From a checkpoint of a small sound classifier.
Model: log mel input, norm layernorm, activation swiglu, moe expert_choice, width 384.
Training: muon at rate 0.013, 14900 steps, held-out accuracy 68%.
Rows from block 6, named by matrix and row number. Rows with one number belong to one attention dimension. Each number is 50 + 15 x the weight over its row's rms, rounded and kept within 0 to 99. All counts start at 0. After the name is the row's rms in percent of the matrix's.
# q: attention query, key and value (stacked) (model.blocks.6.attn.qkv.weight, 1152x384, the q third), inputs 192-383
# k: attention query, key and value (stacked) (model.blocks.6.attn.qkv.weight, 1152x384, the k third), inputs 192-383
q.148 067:56 67 50 43 84 52 33 42 32 63 48 47 26 50 21 54 42 48 65 46 44 46 15 35 42 52 85 65 44 51 71 46 57 53 54 53 72 43 66 45 70 56 34 31 30 36 40 27 47 44 48 36 55 58 64 24 81 66 16 56 36 72 42 53 32 52 30 49 43 58 59 38 46 10 61 51 45 48 34 82 42 66 76 52 55 70 59 50 43 49 36 49 61 56 74 43 55 45 67 55 39 80 55 49 53 52 30 55 62 80 55 47 36 61 56 68 51 68 48 33 38 66 42 45 68 22 22 61 29 74 56 41 56 58 83 38 48 27 24 62 41 51 47 61 27 63 60 65 53 99 70 56 36 60 61 46 62 42 47 49 62 51 51 43 46 52 42 54 49 41 63 52 33 63 65 61 58 33 54 21 65 29 39 49 42 42 18 75 57 35 57 58
k.148 069:66 42 40 26 32 41 34 35 52 79 51 50 54 39 87 68 54 50 70 48 63 40 77 60 59 48 32 57 45 70 44 54 42 33 47 71 62 55 08 73 70 48 46 13 34 58 40 64 65 81 45 68 18 43 50 57 52 51 30 55 46 56 63 77 41 32 58 61 34 48 56 50 48 56 47 45 58 76 56 23 52 33 17 65 21 22 51 30 52 56 67 46 41 41 51 46 59 54 38 39 47 66 17 74 37 58 46 41 56 55 36 57 92 74 52 49 23 50 42 11 46 52 55 42 37 57 45 07 35 36 36 57 46 46 34 38 58 59 65 39 63 42 48 42 91 50 49 64 32 36 64 66 39 45 49 63 55 55 49 26 44 57 59 59 60 54 40 29 63 59 46 69 35 59 76 41 64 68 70 86 53 58 65 56 29 63 49 46 60 54 50 81
q.149 046:43 35 61 38 53 41 46 55 66 82 44 32 49 45 36 43 49 34 65 69 65 60 65 59 44 65 59 52 47 46 62 24 41 30 55 51 45 40 23 37 45 67 46 63 38 65 54 53 57 57 50 31 26 39 24 54 28 64 45 48 65 35 43 51 57 58 49 44 68 39 44 75 54 70 65 38 45 64 66 44 75 38 21 68 41 54 16 57 69 57 19 56 32 50 10 70 78 67 57 73 59 53 49 70 41 54 75 42 28 36 33 49 71 57 51 46 43 44 51 13 69 53 74 40 65 72 68 71 39 30 54 54 39 49 58 62 75 63 81 42 35 81 40 79 53 52 47 57 74 08 35 53 26 29 39 59 71 18 58 80 33 65 35 37 29 38 59 44 45 51 12 60 51 34 47 50 83 33 49 85 50 70 77 69 57 44 45 69 45 33 51 50
k.149 041:37 47 41 56 58 46 35 48 47 67 77 67 33 53 33 55 56 33 39 55 29 46 35 75 52 48 45 28 08 39 42 48 70 77 39 39 64 66 45 36 55 47 41 44 68 17 49 56 17 48 58 60 65 68 62 65 52 58 74 68 64 56 74 51 44 32 23 60 49 37 61 45 42 38 53 37 60 43 74 69 44 68 61 67 77 56 68 65 43 38 62 38 58 54 56 38 29 37 60 68 49 43 60 46 54 32 58 67 59 47 67 69 54 29 52 60 58 43 32 60 23 52 42 42 76 23 59 57 63 51 50 45 59 43 52 30 30 36 18 64 60 55 55 32 22 49 39 30 61 80 61 29 58 35 45 52 29 45 30 44 65 44 37 26 66 50 76 42 70 07 45 68 52 63 38 42 54 40 61 24 48 80 62 48 55 53 58 37 54 39 34 47
q.150 073:64 57 59 52 80 65 37 47 20 53 41 57 34 57 40 48 43 18 69 66 53 55 17 66 46 64 73 61 46 44 66 72 48 47 61 44 38 57 81 22 55 38 33 34 40 18 50 36 57 34 37 40 37 52 42 20 86 39 05 62 34 69 58 67 42 54 52 47 36 77 42 39 28 40 56 52 45 54 47 78 58 60 88 40 67 73 48 59 38 37 37 39 63 50 61 35 56 49 73 55 51 64 56 37 53 46 36 56 57 89 71 43 26 74 52 52 72 38 48 20 36 77 65 59 49 32 28 60 21 56 64 53 41 59 80 56 65 38 29 56 57 31 27 58 37 53 48 49 43 78 66 50 50 66 48 46 67 59 39 65 62 65 58 51 39 43 37 70 64 49 52 46 34 64 45 60 36 23 57 46 52 49 35 43 52 41 20 68 43 41 60 66
k.150 072:44 40 66 35 42 46 43 42 48 66 59 47 37 41 66 62 47 55 68 53 66 36 81 72 54 47 58 45 44 77 54 63 45 37 49 65 54 58 27 69 66 62 40 27 48 76 45 56 49 86 53 66 47 42 37 71 41 57 43 54 43 65 70 34 35 27 58 46 46 30 62 57 29 62 68 43 47 43 62 06 68 24 37 84 25 37 54 19 46 47 59 50 39 52 30 44 75 49 27 37 57 66 15 80 44 72 54 34 53 40 30 59 87 59 32 53 51 57 49 09 41 43 49 37 38 75 53 23 33 27 44 59 72 54 39 49 28 56 67 33 70 40 50 37 78 39 51 76 23 53 61 53 46 39 56 52 59 66 57 22 45 56 64 71 49 61 28 32 68 42 50 53 41 49 69 29 56 64 59 79 67 44 49 66 35 61 41 46 79 43 44 76
q.151 082:52 54 41 57 26 33 64 43 48 18 56 82 71 46 73 73 64 82 23 25 39 50 66 41 47 31 38 38 56 63 26 46 58 59 39 49 59 59 43 81 46 46 65 65 64 73 40 55 43 57 64 67 50 69 69 78 17 35 88 53 42 52 46 50 51 30 61 64 48 35 76 47 50 70 26 56 56 35 51 38 43 48 49 39 45 26 60 36 34 49 89 51 56 51 64 53 21 26 35 38 39 44 50 51 38 32 59 48 68 29 38 58 50 30 50 56 37 60 51 92 46 30 24 53 53 47 65 36 67 39 52 36 54 46 29 46 31 50 53 65 57 41 68 30 60 52 41 26 42 40 37 43 73 62 60 47 17 51 43 44 54 32 59 58 51 55 46 49 39 59 66 41 68 48 46 47 41 72 54 27 43 43 52 26 53 68 69 41 59 66 53 33
k.151 074:65 50 38 59 54 52 62 51 52 27 19 35 67 51 60 31 55 62 41 38 44 68 34 16 34 37 47 63 75 37 59 65 45 57 61 44 57 29 70 44 24 30 45 99 47 55 51 44 69 30 45 31 54 56 44 17 58 50 45 49 54 29 16 60 60 60 54 52 48 56 26 48 78 49 45 61 38 54 35 75 32 53 59 24 48 52 32 72 65 45 31 57 59 52 55 65 41 69 53 40 47 42 69 38 53 62 37 51 51 54 67 27 20 44 49 44 38 60 66 85 62 47 62 50 41 60 36 77 61 78 43 49 28 49 58 56 79 57 45 54 23 53 47 82 52 59 64 34 71 30 31 59 53 60 69 55 61 37 48 66 55 44 48 38 52 45 50 63 41 77 33 19 49 36 40 80 43 44 25 31 56 46 34 47 51 32 37 56 25 56 58 23
q.152 047:51 82 21 41 62 36 32 58 33 69 62 29 40 45 21 47 51 44 60 33 34 51 28 37 62 55 77 55 52 53 66 39 48 26 47 51 55 32 09 59 78 78 43 33 46 67 35 39 62 56 64 65 33 51 54 59 35 81 23 34 49 55 26 46 48 50 22 61 58 25 41 46 55 29 58 46 36 48 37 45 47 57 36 66 44 51 38 68 65 69 40 64 42 56 47 69 63 49 71 55 35 74 41 64 46 36 62 35 35 40 44 38 71 50 41 56 30 61 49 36 48 51 53 40 81 47 49 62 50 54 41 51 48 49 58 39 46 53 63 82 22 75 50 63 38 66 58 69 77 55 54 55 17 44 57 70 44 37 71 58 45 40 36 40 37 47 56 32 52 45 40 50 31 56 62 65 99 39 69 28 58 47 73 46 35 50 37 72 52 30 27 50
k.152 046:95 48 25 46 39 38 42 26 67 68 59 52 50 32 83 62 63 27 60 34 46 47 71 56 67 36 23 50 44 54 58 51 52 49 37 47 63 68 27 58 51 33 50 54 39 44 55 83 46 60 41 60 26 67 58 42 51 56 49 74 53 45 53 92 28 50 49 73 29 51 70 42 55 27 46 49 53 76 46 72 19 46 34 36 53 34 73 49 62 43 78 41 51 45 42 46 28 57 53 46 32 35 57 64 43 55 67 50 72 66 50 48 61 59 62 60 31 65 57 33 33 54 56 55 72 28 42 41 37 54 42 37 41 51 45 27 75 67 35 65 61 68 44 46 61 90 35 48 53 46 80 59 48 63 39 69 36 29 34 44 65 62 34 23 69 53 50 45 66 40 34 63 33 62 59 59 56 54 75 56 42 68 67 35 38 62 56 44 38 58 39 56
q.153 058:36 37 50 53 18 33 68 48 85 48 54 47 68 37 67 49 63 76 30 48 50 50 89 47 48 40 25 38 50 57 33 29 48 55 41 54 51 48 25 70 34 56 66 71 61 77 53 64 45 64 56 53 50 44 48 78 13 53 96 40 66 29 45 35 63 54 55 52 68 24 56 69 69 77 47 51 60 55 63 18 54 31 12 53 38 27 40 47 63 56 60 59 32 48 29 61 45 54 21 49 56 33 46 64 42 56 69 46 38 13 28 58 76 31 49 44 34 50 48 73 69 27 47 40 51 78 77 41 74 32 42 44 53 39 22 55 45 66 76 36 48 64 67 44 70 42 46 43 56 04 24 51 59 28 43 53 40 37 55 48 39 44 44 47 56 49 61 36 39 58 46 54 68 28 44 39 57 65 41 74 43 59 69 60 55 56 83 30 56 62 46 36
k.153 060:40 59 41 71 64 58 58 63 47 37 50 55 54 66 21 34 51 49 28 54 31 63 13 35 39 52 53 49 47 26 42 38 56 71 51 36 44 43 81 29 34 42 54 76 63 28 52 42 40 17 49 36 66 55 57 37 60 41 67 47 58 37 39 51 67 69 43 51 56 65 34 50 65 41 42 51 51 40 47 89 36 77 70 27 72 67 45 80 49 51 36 49 67 49 65 48 29 47 66 65 51 31 83 21 58 30 43 69 46 48 70 48 09 31 61 48 60 38 53 91 52 56 48 60 62 25 51 81 71 69 58 43 36 43 61 52 55 43 28 69 31 57 54 59 15 53 49 18 78 63 35 40 61 52 48 42 44 39 45 72 55 39 38 35 51 43 76 66 37 46 54 45 62 49 28 67 35 36 38 17 34 58 44 41 71 37 60 52 29 50 55 19
q.154 039:47 62 27 45 42 74 48 64 44 66 65 26 55 44 41 31 36 51 60 52 47 37 40 41 93 39 41 43 47 53 52 49 53 48 54 68 62 35 33 45 57 50 45 34 51 41 55 59 67 52 48 71 95 46 44 48 52 80 44 24 71 40 57 32 34 57 29 51 60 34 18 36 58 11 55 45 33 43 42 41 38 78 38 63 34 70 57 57 93 67 39 61 61 46 25 65 62 68 60 24 57 38 32 51 69 82 41 44 41 42 56 41 51 30 48 49 46 64 52 66 65 43 47 34 32 59 39 51 68 75 28 55 66 38 44 46 29 47 39 60 28 81 54 38 53 35 75 87 49 83 68 51 18 31 52 53 26 55 60 05 48 52 38 61 64 65 51 48 46 41 43 45 56 42 57 37 79 53 55 54 62 49 42 70 43 43 63 32 47 37 31 53
k.154 036:70 52 60 55 47 58 53 52 57 55 50 39 33 36 50 63 49 20 42 37 56 39 62 55 66 74 52 45 49 54 58 22 48 41 48 51 21 57 76 55 58 63 78 30 33 30 57 56 63 58 43 70 33 41 73 49 44 48 51 41 41 42 43 65 46 81 47 39 69 67 83 38 37 55 45 68 73 65 18 46 35 69 61 19 69 49 63 43 38 63 72 60 38 44 77 56 44 31 40 54 25 37 66 33 48 23 65 47 44 61 29 58 44 62 72 51 49 55 50 22 46 61 45 79 68 30 35 43 27 41 66 31 45 51 42 53 79 71 65 70 59 64 43 53 43 75 23 59 50 39 49 73 37 68 19 37 42 43 61 68 40 62 56 61 55 40 52 57 29 59 66 51 46 64 38 51 45 32 85 56 30 54 60 24 62 84 77 55 24 78 69 65
q.155 101:58 33 77 56 74 52 47 36 44 49 30 73 35 55 49 56 54 27 59 72 58 65 36 70 23 65 70 56 41 47 60 61 51 57 58 41 40 66 85 25 45 38 41 52 39 30 49 34 46 38 30 22 23 54 43 21 77 24 25 73 36 66 59 71 46 53 64 43 39 81 65 54 31 63 59 52 50 58 58 83 65 43 85 40 71 61 41 49 27 34 35 34 53 51 62 30 53 48 62 70 51 69 65 40 47 44 44 67 56 84 55 50 29 80 56 53 68 37 43 19 37 77 63 59 57 42 39 65 17 45 78 42 40 62 79 58 77 39 38 43 60 26 27 61 43 51 34 36 39 54 53 50 71 63 45 41 80 45 28 83 60 72 65 48 38 41 34 66 57 56 60 53 46 59 42 57 14 23 48 66 48 53 45 49 58 46 28 68 44 49 72 57
k.155 096:18 44 57 35 47 47 38 53 38 67 63 57 46 52 52 56 47 73 63 65 58 40 60 68 44 45 62 45 36 67 42 66 46 50 52 62 69 53 31 60 62 57 30 31 62 71 38 49 43 73 61 55 64 45 31 69 45 54 43 52 49 70 74 26 47 17 49 50 41 27 39 64 34 65 67 33 47 29 84 14 79 27 40 99 18 42 45 27 47 45 43 52 51 53 33 43 73 48 31 45 71 72 12 73 44 72 41 44 54 34 45 66 81 48 26 47 49 44 39 30 45 41 50 30 26 74 63 32 62 33 39 67 72 47 47 45 12 39 56 23 63 33 58 40 66 19 61 63 35 65 46 36 53 28 76 49 66 68 55 23 50 48 60 63 46 64 44 32 73 35 43 48 43 46 65 28 60 64 45 67 66 52 46 72 43 44 30 46 86 32 36 63