Weights of a small sound classifier.
Model: 20.8M parameters, log mel input, arch vit, norm layernorm, activation swiglu, moe expert_choice, num experts 8, patch size [16, 16], layers 10, width 384.
Training: 14900 steps, batches of 128.
Data: 26041 training examples, 73.2 epochs.
Rows from block 5, named by matrix and row number. Rows with one number belong to one attention dimension. Each number is 128 + 32 x the weight over the matrix's rms, rounded and kept within 0 to 255. All counts start at 0. Numbers have three digits each.
# q: attention query, key and value (stacked) (model.blocks.5.attn.qkv.weight, 1152x384, the q third), inputs 154-230
# k: attention query, key and value (stacked) (model.blocks.5.attn.qkv.weight, 1152x384, the k third), inputs 154-230
q.112:152094099126130173093009100088122056141075086058116114169110163123105146102140163201115132109149169057116184100122145131140107132114131127153124096115102132133110116119177068105174120103137102153146129104159124090206164082163142089
k.112:117108168121101094149117130145107137076141132172202171182112143134116122163179173112139119111084103125119143129092120063141178157168130085109153121144156060140108240169118116147104138082173107164107119123139144171094183153181144145
q.113:155158151133145056122141108142157147166099115113164167093134141108150161133126167124182127134101131084090148130118127154113171129136114144213122197125142175086107126111102124111113067096139163141149106127127132163095124094151139108
k.113:173144111099130155136111142118135163114071096084135146122077102136085137115123114110130140106115137167145112140112124112139085124064099165153122092125126121128111074087100162110114176178130110148149116083124129124131114157091115142
q.114:153099086111132118075080157153099078102118086061161111162143092138099175118122120138097118092156149138116099072058110124154151089117148116120143141163131140153094111189114151082153110079115089100087163091163129070044102099059103117
k.114:099114117070126109118056127086199143135149147152102101086084084134168089082116152108134113152087144094110118157169103069174165145189066163178220034104169138121135174149159204132170158135111148138120075069123130146103075031152124110
q.115:138162098121151156116086158078106094092078080065050125072167056198181127180094093162060081143137125123116086127140126149102150082129179146163108113140143072156173109163100175171125155171106149181091194138118107099180138160151079101
k.115:107114163122139146091123134195136130101145097133102037178129057156145118088104096180125154078066149123128114182157162174150190184082102160102186108097133160207142140141126089108132107117156028112142130102126129187146125118186124177
q.116:106188118150130149101169138144071111103156147127103132092189088105086192137136123090110094138071128166085124173112073079113132136169084100145130209130182156089095126116090089162183126076121118120172148108128055092099112109131132175
k.116:117131163152133118138142144100146209159096080115089141106121151150083107078130093130121249088202088128137088154199132119112113080115143174176148186109083107172090098145098108137099108123163103077140110171180177145125154112127128129
q.117:139094114126104133176130153127147114097127108202125170071109155143116130176131090086138156122126099189161118156112164095117146143159185111038086077180133062174140172169112188195104107165142119189142121105138123142132137193145089128
k.117:189105118117133142113169102086091118106099157131130129147196132165167126115146098104084081116132175169136200066139151107128095097169140116107069197068113141065150136095175064067134091089136167110109199215123150082131153191154119196
q.118:127118149118103166121145113115122151111144187086145039102161131108118065051131089172122129138159133163111121117174068158091041150078159121150109096106042153146131145067137123134105078121117167076054113068135112149098073095134153142
k.118:074143133157161149098132165164073119221125152152141198083146169051067161213178255173178146088152073097087121127065168190114136130193143102058158138185206110105146140079099086153169135146070136082113098078119090103119092136056083147
q.119:162158115157136139138129154160147167123090113162099131174139116111104093128062114113123130124130142134127102148141141134133113139104096144131135105097137158119117121168113120178095127132112146097102098135124191165168130121127108103
k.119:128155112094094117156120093103127101150120132083132093098118144156144124123120127120085113130151104087110077113164080153147150127095112149120179126156117102126116132089170164148141135151132123153102124071119098092113108098149188119
q.120:139189178105130106112175118099140137085124112119152108039155103101217054054138133146143152188093112120107126111159117175095137066073148137137147181112064138147148145061129190167190076078109142157092182063112094150053142087107113184
k.120:087119143172160117089121155111129138174146147176132223146133082104072121152152135163159173075126163108126130154118180142130142129139173067059113127132128179216113103140061135146113127146135163097169134137159109164112124145046072166
q.121:133145121115105091125169084160100111131160066129101172150145160158213152119166044157200134182083149135175193174129126201140110147156119130077120114120132131064109133162166120158129143135157135153157099159114128099168156054096154186
k.121:139095170115073129076143141139149141092128140118140124187066142125114112141135127135058087125138117164079128081167110129140149111123127168132088167125125064211143125104142130116162150135125075118064133124146150135092077206129128079
q.122:173128050115109135155123099111159146176092111135141074132200048134200133088139107128139111088160140104089178150182089215148170144072159116173171180136059129086182128159195132117149152097122165108072136173132142112145137045122123115
k.122:146141148099110138178154190173084101077115115096144155126104056061060125202160152166138113127123093101126105090078187149195133134058086151104169081163156111197112067106054167113103134133064058140145100029106081117106082160151085142
q.123:146141092092155193107059133071138144175089102135104149120128152165146131133082148133103108115102153097104161161107156147150208127083131125099167136111131091112180134140150148125167208125146088157133175164124153112220152109132097087
k.123:110127139151092132133150130192127113074138102154134087184085099177146106155134096141100104133110134092150126152178141097175201144090148095122152125123108148162089144190118131135087121117131084162122168114138099186138112161189163180
q.124:182113100175115097124175115136137127101190100134098157154136153120183102134159114102115171164166153061136147133149149131130105100110159150102170153078175134084154129131224096139135107132111115191098113109099161089186154126190118154
k.124:130067147150122097153170133142127105097165139132150175134120093168113119117106114157131121134128161129117151103111129111059160158124178101109059126121042122209123106115064098149099076059141154110145106163129166178120113061095108102
q.125:054087105165066183125149130133101087095196190111102061126159065119133146132201080140112108119204144132145106135152061105115043192181139094093130098125120117158134128124190111093122153130140136122089088128161080089122088195162165147
k.125:108112162141171105164154171151111134156190086096119113070206165100116148139147141165158161129147091135129187086063198145054122105138137130146146145129148119158156128082107095151118071071090126084173054129099189093080173112110057097
q.126:153024184060082140126108076158126152189234155130129160180133195106099120037126122138197177140090190110097111094089153093160170125042061121098175156041138114018106145216240098090187122149168052122088153087241165132105105075156133115
k.126:087108113180174073138131126130158161106075147181125137093012120165145117209149167110132085134153142066131086148150153104116124118201175056086125112157117164091095138131080145139187158100066206124074136127069120129106090237099085119
q.127:101162120108143164058089107124075160125149132037087150089126107131175120073118108139140122152133206103134118078183070136095011150156116155189074129129088164200118103116172064142197192142142214117109094082129037109144175180140195129
k.127:121099191134128132166140131167165132168149111114117096138195143086112150117178141200172192090099125135156128180078175183037175107128132088181181126125176021159156200157120118158124152098206099163180102133129205067107210144108139108
q.128:122124135115123121128139123123124124122132135126134126130124121131124134121124123129141135128122134128134122135119131131121126129129122132135131125122127128134130124129130136126123119129128135130125116127131133120132119123129122128
k.128:121141124123124133125119122136123135135129133133128129130126131133131127132131127126114129125140121127133127127139120124129122124116131126125132130128138116125128126126132129135123128133125126130131129130129128134123124133133134140
q.129:138126117142138130121119134133130126140126121141127140127129127126140123133130127116124125134135118119120133120134131120131133129133134122119127130127133124121126134132127117131137129123128122128136136133125121139128142130121137130
k.129:140116134132128123134131132117132116122126125118125132121133124125125131122122133129146125129114141123128124132115134132129133137145128133132125129122124141125125128132128120119136135125126132125128131120133138123138134123121118110
q.130:119115137112129123123133117122121129121133144134146126122128129138123142115125123127140129129123130129129118130116127134114127127130129134132125122123125115133123129126134132127122119122126137128123109130125126116130116118131116130
k.130:122141120110129137119113112124121133134131129141127135146111135125139127128143128134115131117139125131132135131140126126125118118122137124124133127111148121129134114136134125137131127135136128133128148120127131132125131133135123137
q.131:136133126137135137127115134129132127134119119134113135126135133124136122138135127128118126128133122125118134126135129121140131131130135124126130133133132122123125135125123115124133136129129121130134146131122123138130141133126141131
k.131:139117136136124121132137135118135125120127125123133127123132124131125125128127128124144125131112139131125128126116138133126135134144126135132125129129120144128131127130126125118134130128125136125117127123130127120134130125124113109
q.132:128126138121125127128132125125129125126128129131129127129126126132124131128127126129134131127125130128130126133126129130125128131128123131131129129125129123131127130127128131126125122128126130128126124125130132123130123125128124128
k.132:122134123125126129125125124131123135132128131130132128132127130131130126129131129124122126127134123127128130128132125125129124125122132128126129126126134127126129127125129129131127130133128131128128130127127124129126129130130129131
q.133:126128126131127123127133127129128130124130130121126125130123127125127125126128132126131127128128128130132128130127129127127127126130126130130127125132130136127129124131128128130129128130126129129128126127127130126125126129130125127
k.133:125130129132127126131132128134127124128127129129127126128132127128127128131126125129125130130131126128129126128132124132127128128126127129125130126134125121128125130128127131129125127126122125127132122135126132130128126127130137134
q.134:117113126111120122122127112114112130120131146128155123123128125138120144106121124128141129135119130130131112129110121143110127121132132136129127119115119115131122125124136133131120120126137137124122098137130126117133118120132114128
k.134:120142121111138139116104107126124128136138122138122139139106138128141132125138128139111134115139131129135133134144125125129115120111134120127132126105150118134134113135134121138131129130138121140131158120128129130126134136129125142
q.135:140150135141126132138129139140144129133119108120104131135128122112132115153133134130117128118131130127129141136142132117144128134122116121138133140140134146126136129131116127122131136132126124128129157114129140136127134133128141128
k.135:131119132146118119141149149142134134122122136117139115115154118134115122134120118110139119141123119127122119121118130131129134135132120137125124126159104132124120150117119137120121132126114133122125090143125121128124119125124133122
q.136:134136128138132127131135136136137128131129120124110134130126129123134116142130130130123131120134127125126136126136136120141130133126120120130132129136135139127132128130121133124131129130122124132129145122125128133125134131125134133
k.136:130128132140120121138142144135134134124118136124133121122142121127121127136128123116141126136124123129127124126120127129125134136136125136123125130149112129121121139123123130121126128129120133120127103134126127131124119127132132124
q.137:139148143137129128138144141134146119128121111125092139135123116113138113150132124129130136116131129122132145139135144114149130142128108122143138136136139145132138127138115129112134127135119124136132154114131140135130133127122140131
k.137:129128133149106121147146152147128141129115145117139113112161118139110123143123119102136119141129116122127117117121122128127136139131126143120129133163105129111118155113123136123111133137107145116124078145128122135122115124132135124
q.138:145149130147130137134123140139145126138118104131100137133131122116136110157132133127113127122134123123123142129146132114148131136128121117131131141137137138123135134131118123121136136131127117129134160118128132143128143132123147129
k.138:136112135148121117141148151133135132122121135113138117112155116131114125131121125109152118141114128124122121123110133131131137141142123140130122126147104144121121149119120130115128135128118139119123097134129123127131125122120126109
q.139:128137139125126129135137132131134126124127124123120127130124122121126129132127127132131131123126134130132130138128132124131125133124117129140133134132126139133135127131123131124125127133125128129125135118131138125130123129128130126
k.139:126130127133119130133133136141125136131126136126132120124139124136124123134126121120119126132137116127129122121130125126129130126120125132123130128148121119125124138121127137129115130131118130126127106139126125129119119129132135136
q.140:128124132120130125125133125126127124128131131136133132127128122132130132126126123126136133129127130124127124130122130128123129131130125128131130127123130121130128129128130132126126121126129132129126123128127128124132125122125127130
k.140:127135125123124131126121122128125133133127133129130131131127129131130127129133130126125127125132127126132127129132125125129123127125132129125130129124136126124128124130132124131129132133128130128128132123131130131125127132131125129
q.141:131125130131128134126119127127127131130125126132124128124131136134127128128131131125125122130131122130125127126132126126131129129130134129123125127130128120126122135126128121125129132127127124128133129130126124131125133128129129131
k.141:128121127127132124125129126119130124124129123130130131133121131124132128125133130129135127126121134129125133130123134133124128129136130130131127127115128139131134124129127126126134127129132132128123140122124127123135136126124119118
q.142:117120131110120123128135118115117126119131141125141121125127125136117138111124124135141132131119134130135119130114125143116127126129128136130129121117122121136127121126135138127120121131133136129123105133133130117133116121131117126
k.142:117141122115133137117112113130121133137135127137123133135114137130135131127132129135110134120142125128132134128143120121129119120109132120128133130115144116129134120128134127140125125132136124134131144126130123134125129134132132143
q.143:135129123136136133129116136130130123138123121136125134130132131123134128130132126123120126132132122124122134124136128121134129129127136126119128133130127122122125132130126117130134134126128121126134139130128124136128138135124137128
k.143:140114133132127126129131132118131121119129122121127130120128127130126128123120133133137124128115137126124127128117135130130134131141125130134125130126123140131129128130125127121131132126126131128122130125129131121134132124121119113
q.144:135057127149127137126111085171106110121101078094132153157127047143210130162120172106172124118161154178189154128020124081113165147139136173020133130234150131099172138172113134095200121081111116116156156160106166088108184100132076125
k.144:146131156123110074106150120124132099109150102095190167134147081138147158129138134142185141103207144093110100140091198118128139138138080120191115102187116177107158125089139142173109127147102150096161084226086103126154119140059134118
q.145:209113143176113092133063213128137077098153119122172124132095094098153088154113145113147083106114097136121149144186187147188076184085171114197147136152086162101070155171110121138117111151092126214128140174079121116151142097144134092
k.145:123127093133170123133144113083133102103104193198169140095180095198030108137105116094121132116103153156123130151083177219173109151143097085088131108194120185168166162088087160173092123142139169098135203096094140083097159057108091150
q.146:133144188135058100147102202129116213161146117138154129076088122091127143140088160167074113129212148130130114191204046224145075128150073199187078199102060189112100109124106079137065144219209108157062141171075146131142118075116096086
k.146:147167118146111144120210132205185150089187174150145071114080120114153166093126073173173108121087106083194152129088123156131091123117159116138153117173067070094137130075149145139138140073105100215096148087132154205047155072116123098
q.147:127081184152176107170110090041132128146164137076167174140144176173114110207113194084096166175107177122091143107172104141159063121190112154154147130159047200152107151122150177132138076154103162140142080198158158101104169147095160094
k.147:141206112152175085122072113179113107136142144168103171163143137124128139155132095153102152067129124147167156142086151139159115146182064120096172052249159242044095135152134127176180188125066143171138140119127017105148113074088073124
q.148:095177140161143131158138094075092156199142090160016210095052139122119136100166117164159162121099121083136081080182138182128123124202116132109128058029131128032113085139234200184129101137113119165164153147112144124216124084207169076
k.148:118098116192090118133124124148143112126141115163198088091070142133183109153084124139147117169137156087118183141111152092124115171170177154093118070103077110138093155111136092071107173100084112107083134070173130198171074158219140164
q.149:165174204173086164140075152045139145137072151067077090082135178171075145148180222155171195112164160105125122127180138178137111138085175150122143072147145130164145100027119106110255145128081041111128113127179097083189121128089112149
k.149:066159080123146173069151123177131166173119132112139134165151105107161166213153117221112132147102143129080167128114110083052130208174117098066193121133101249062074141105078068146147139136079128109103187140138142118156127143192112173
q.150:108163111078103078226089144118107124133163128143068157091066107071158101157096130255216146152138134105139126093123121130130060212083107133165129057104126095039150121145129116065139164117173173230108182238078154096133154167125132182
k.150:141150181126148149084119158180067180070110162215106085151100106200072191126127115104128149103095159186118080130068132167110169182146085058134092077107022083155065197108199122168159098112219118089175115119105186143121148165244138156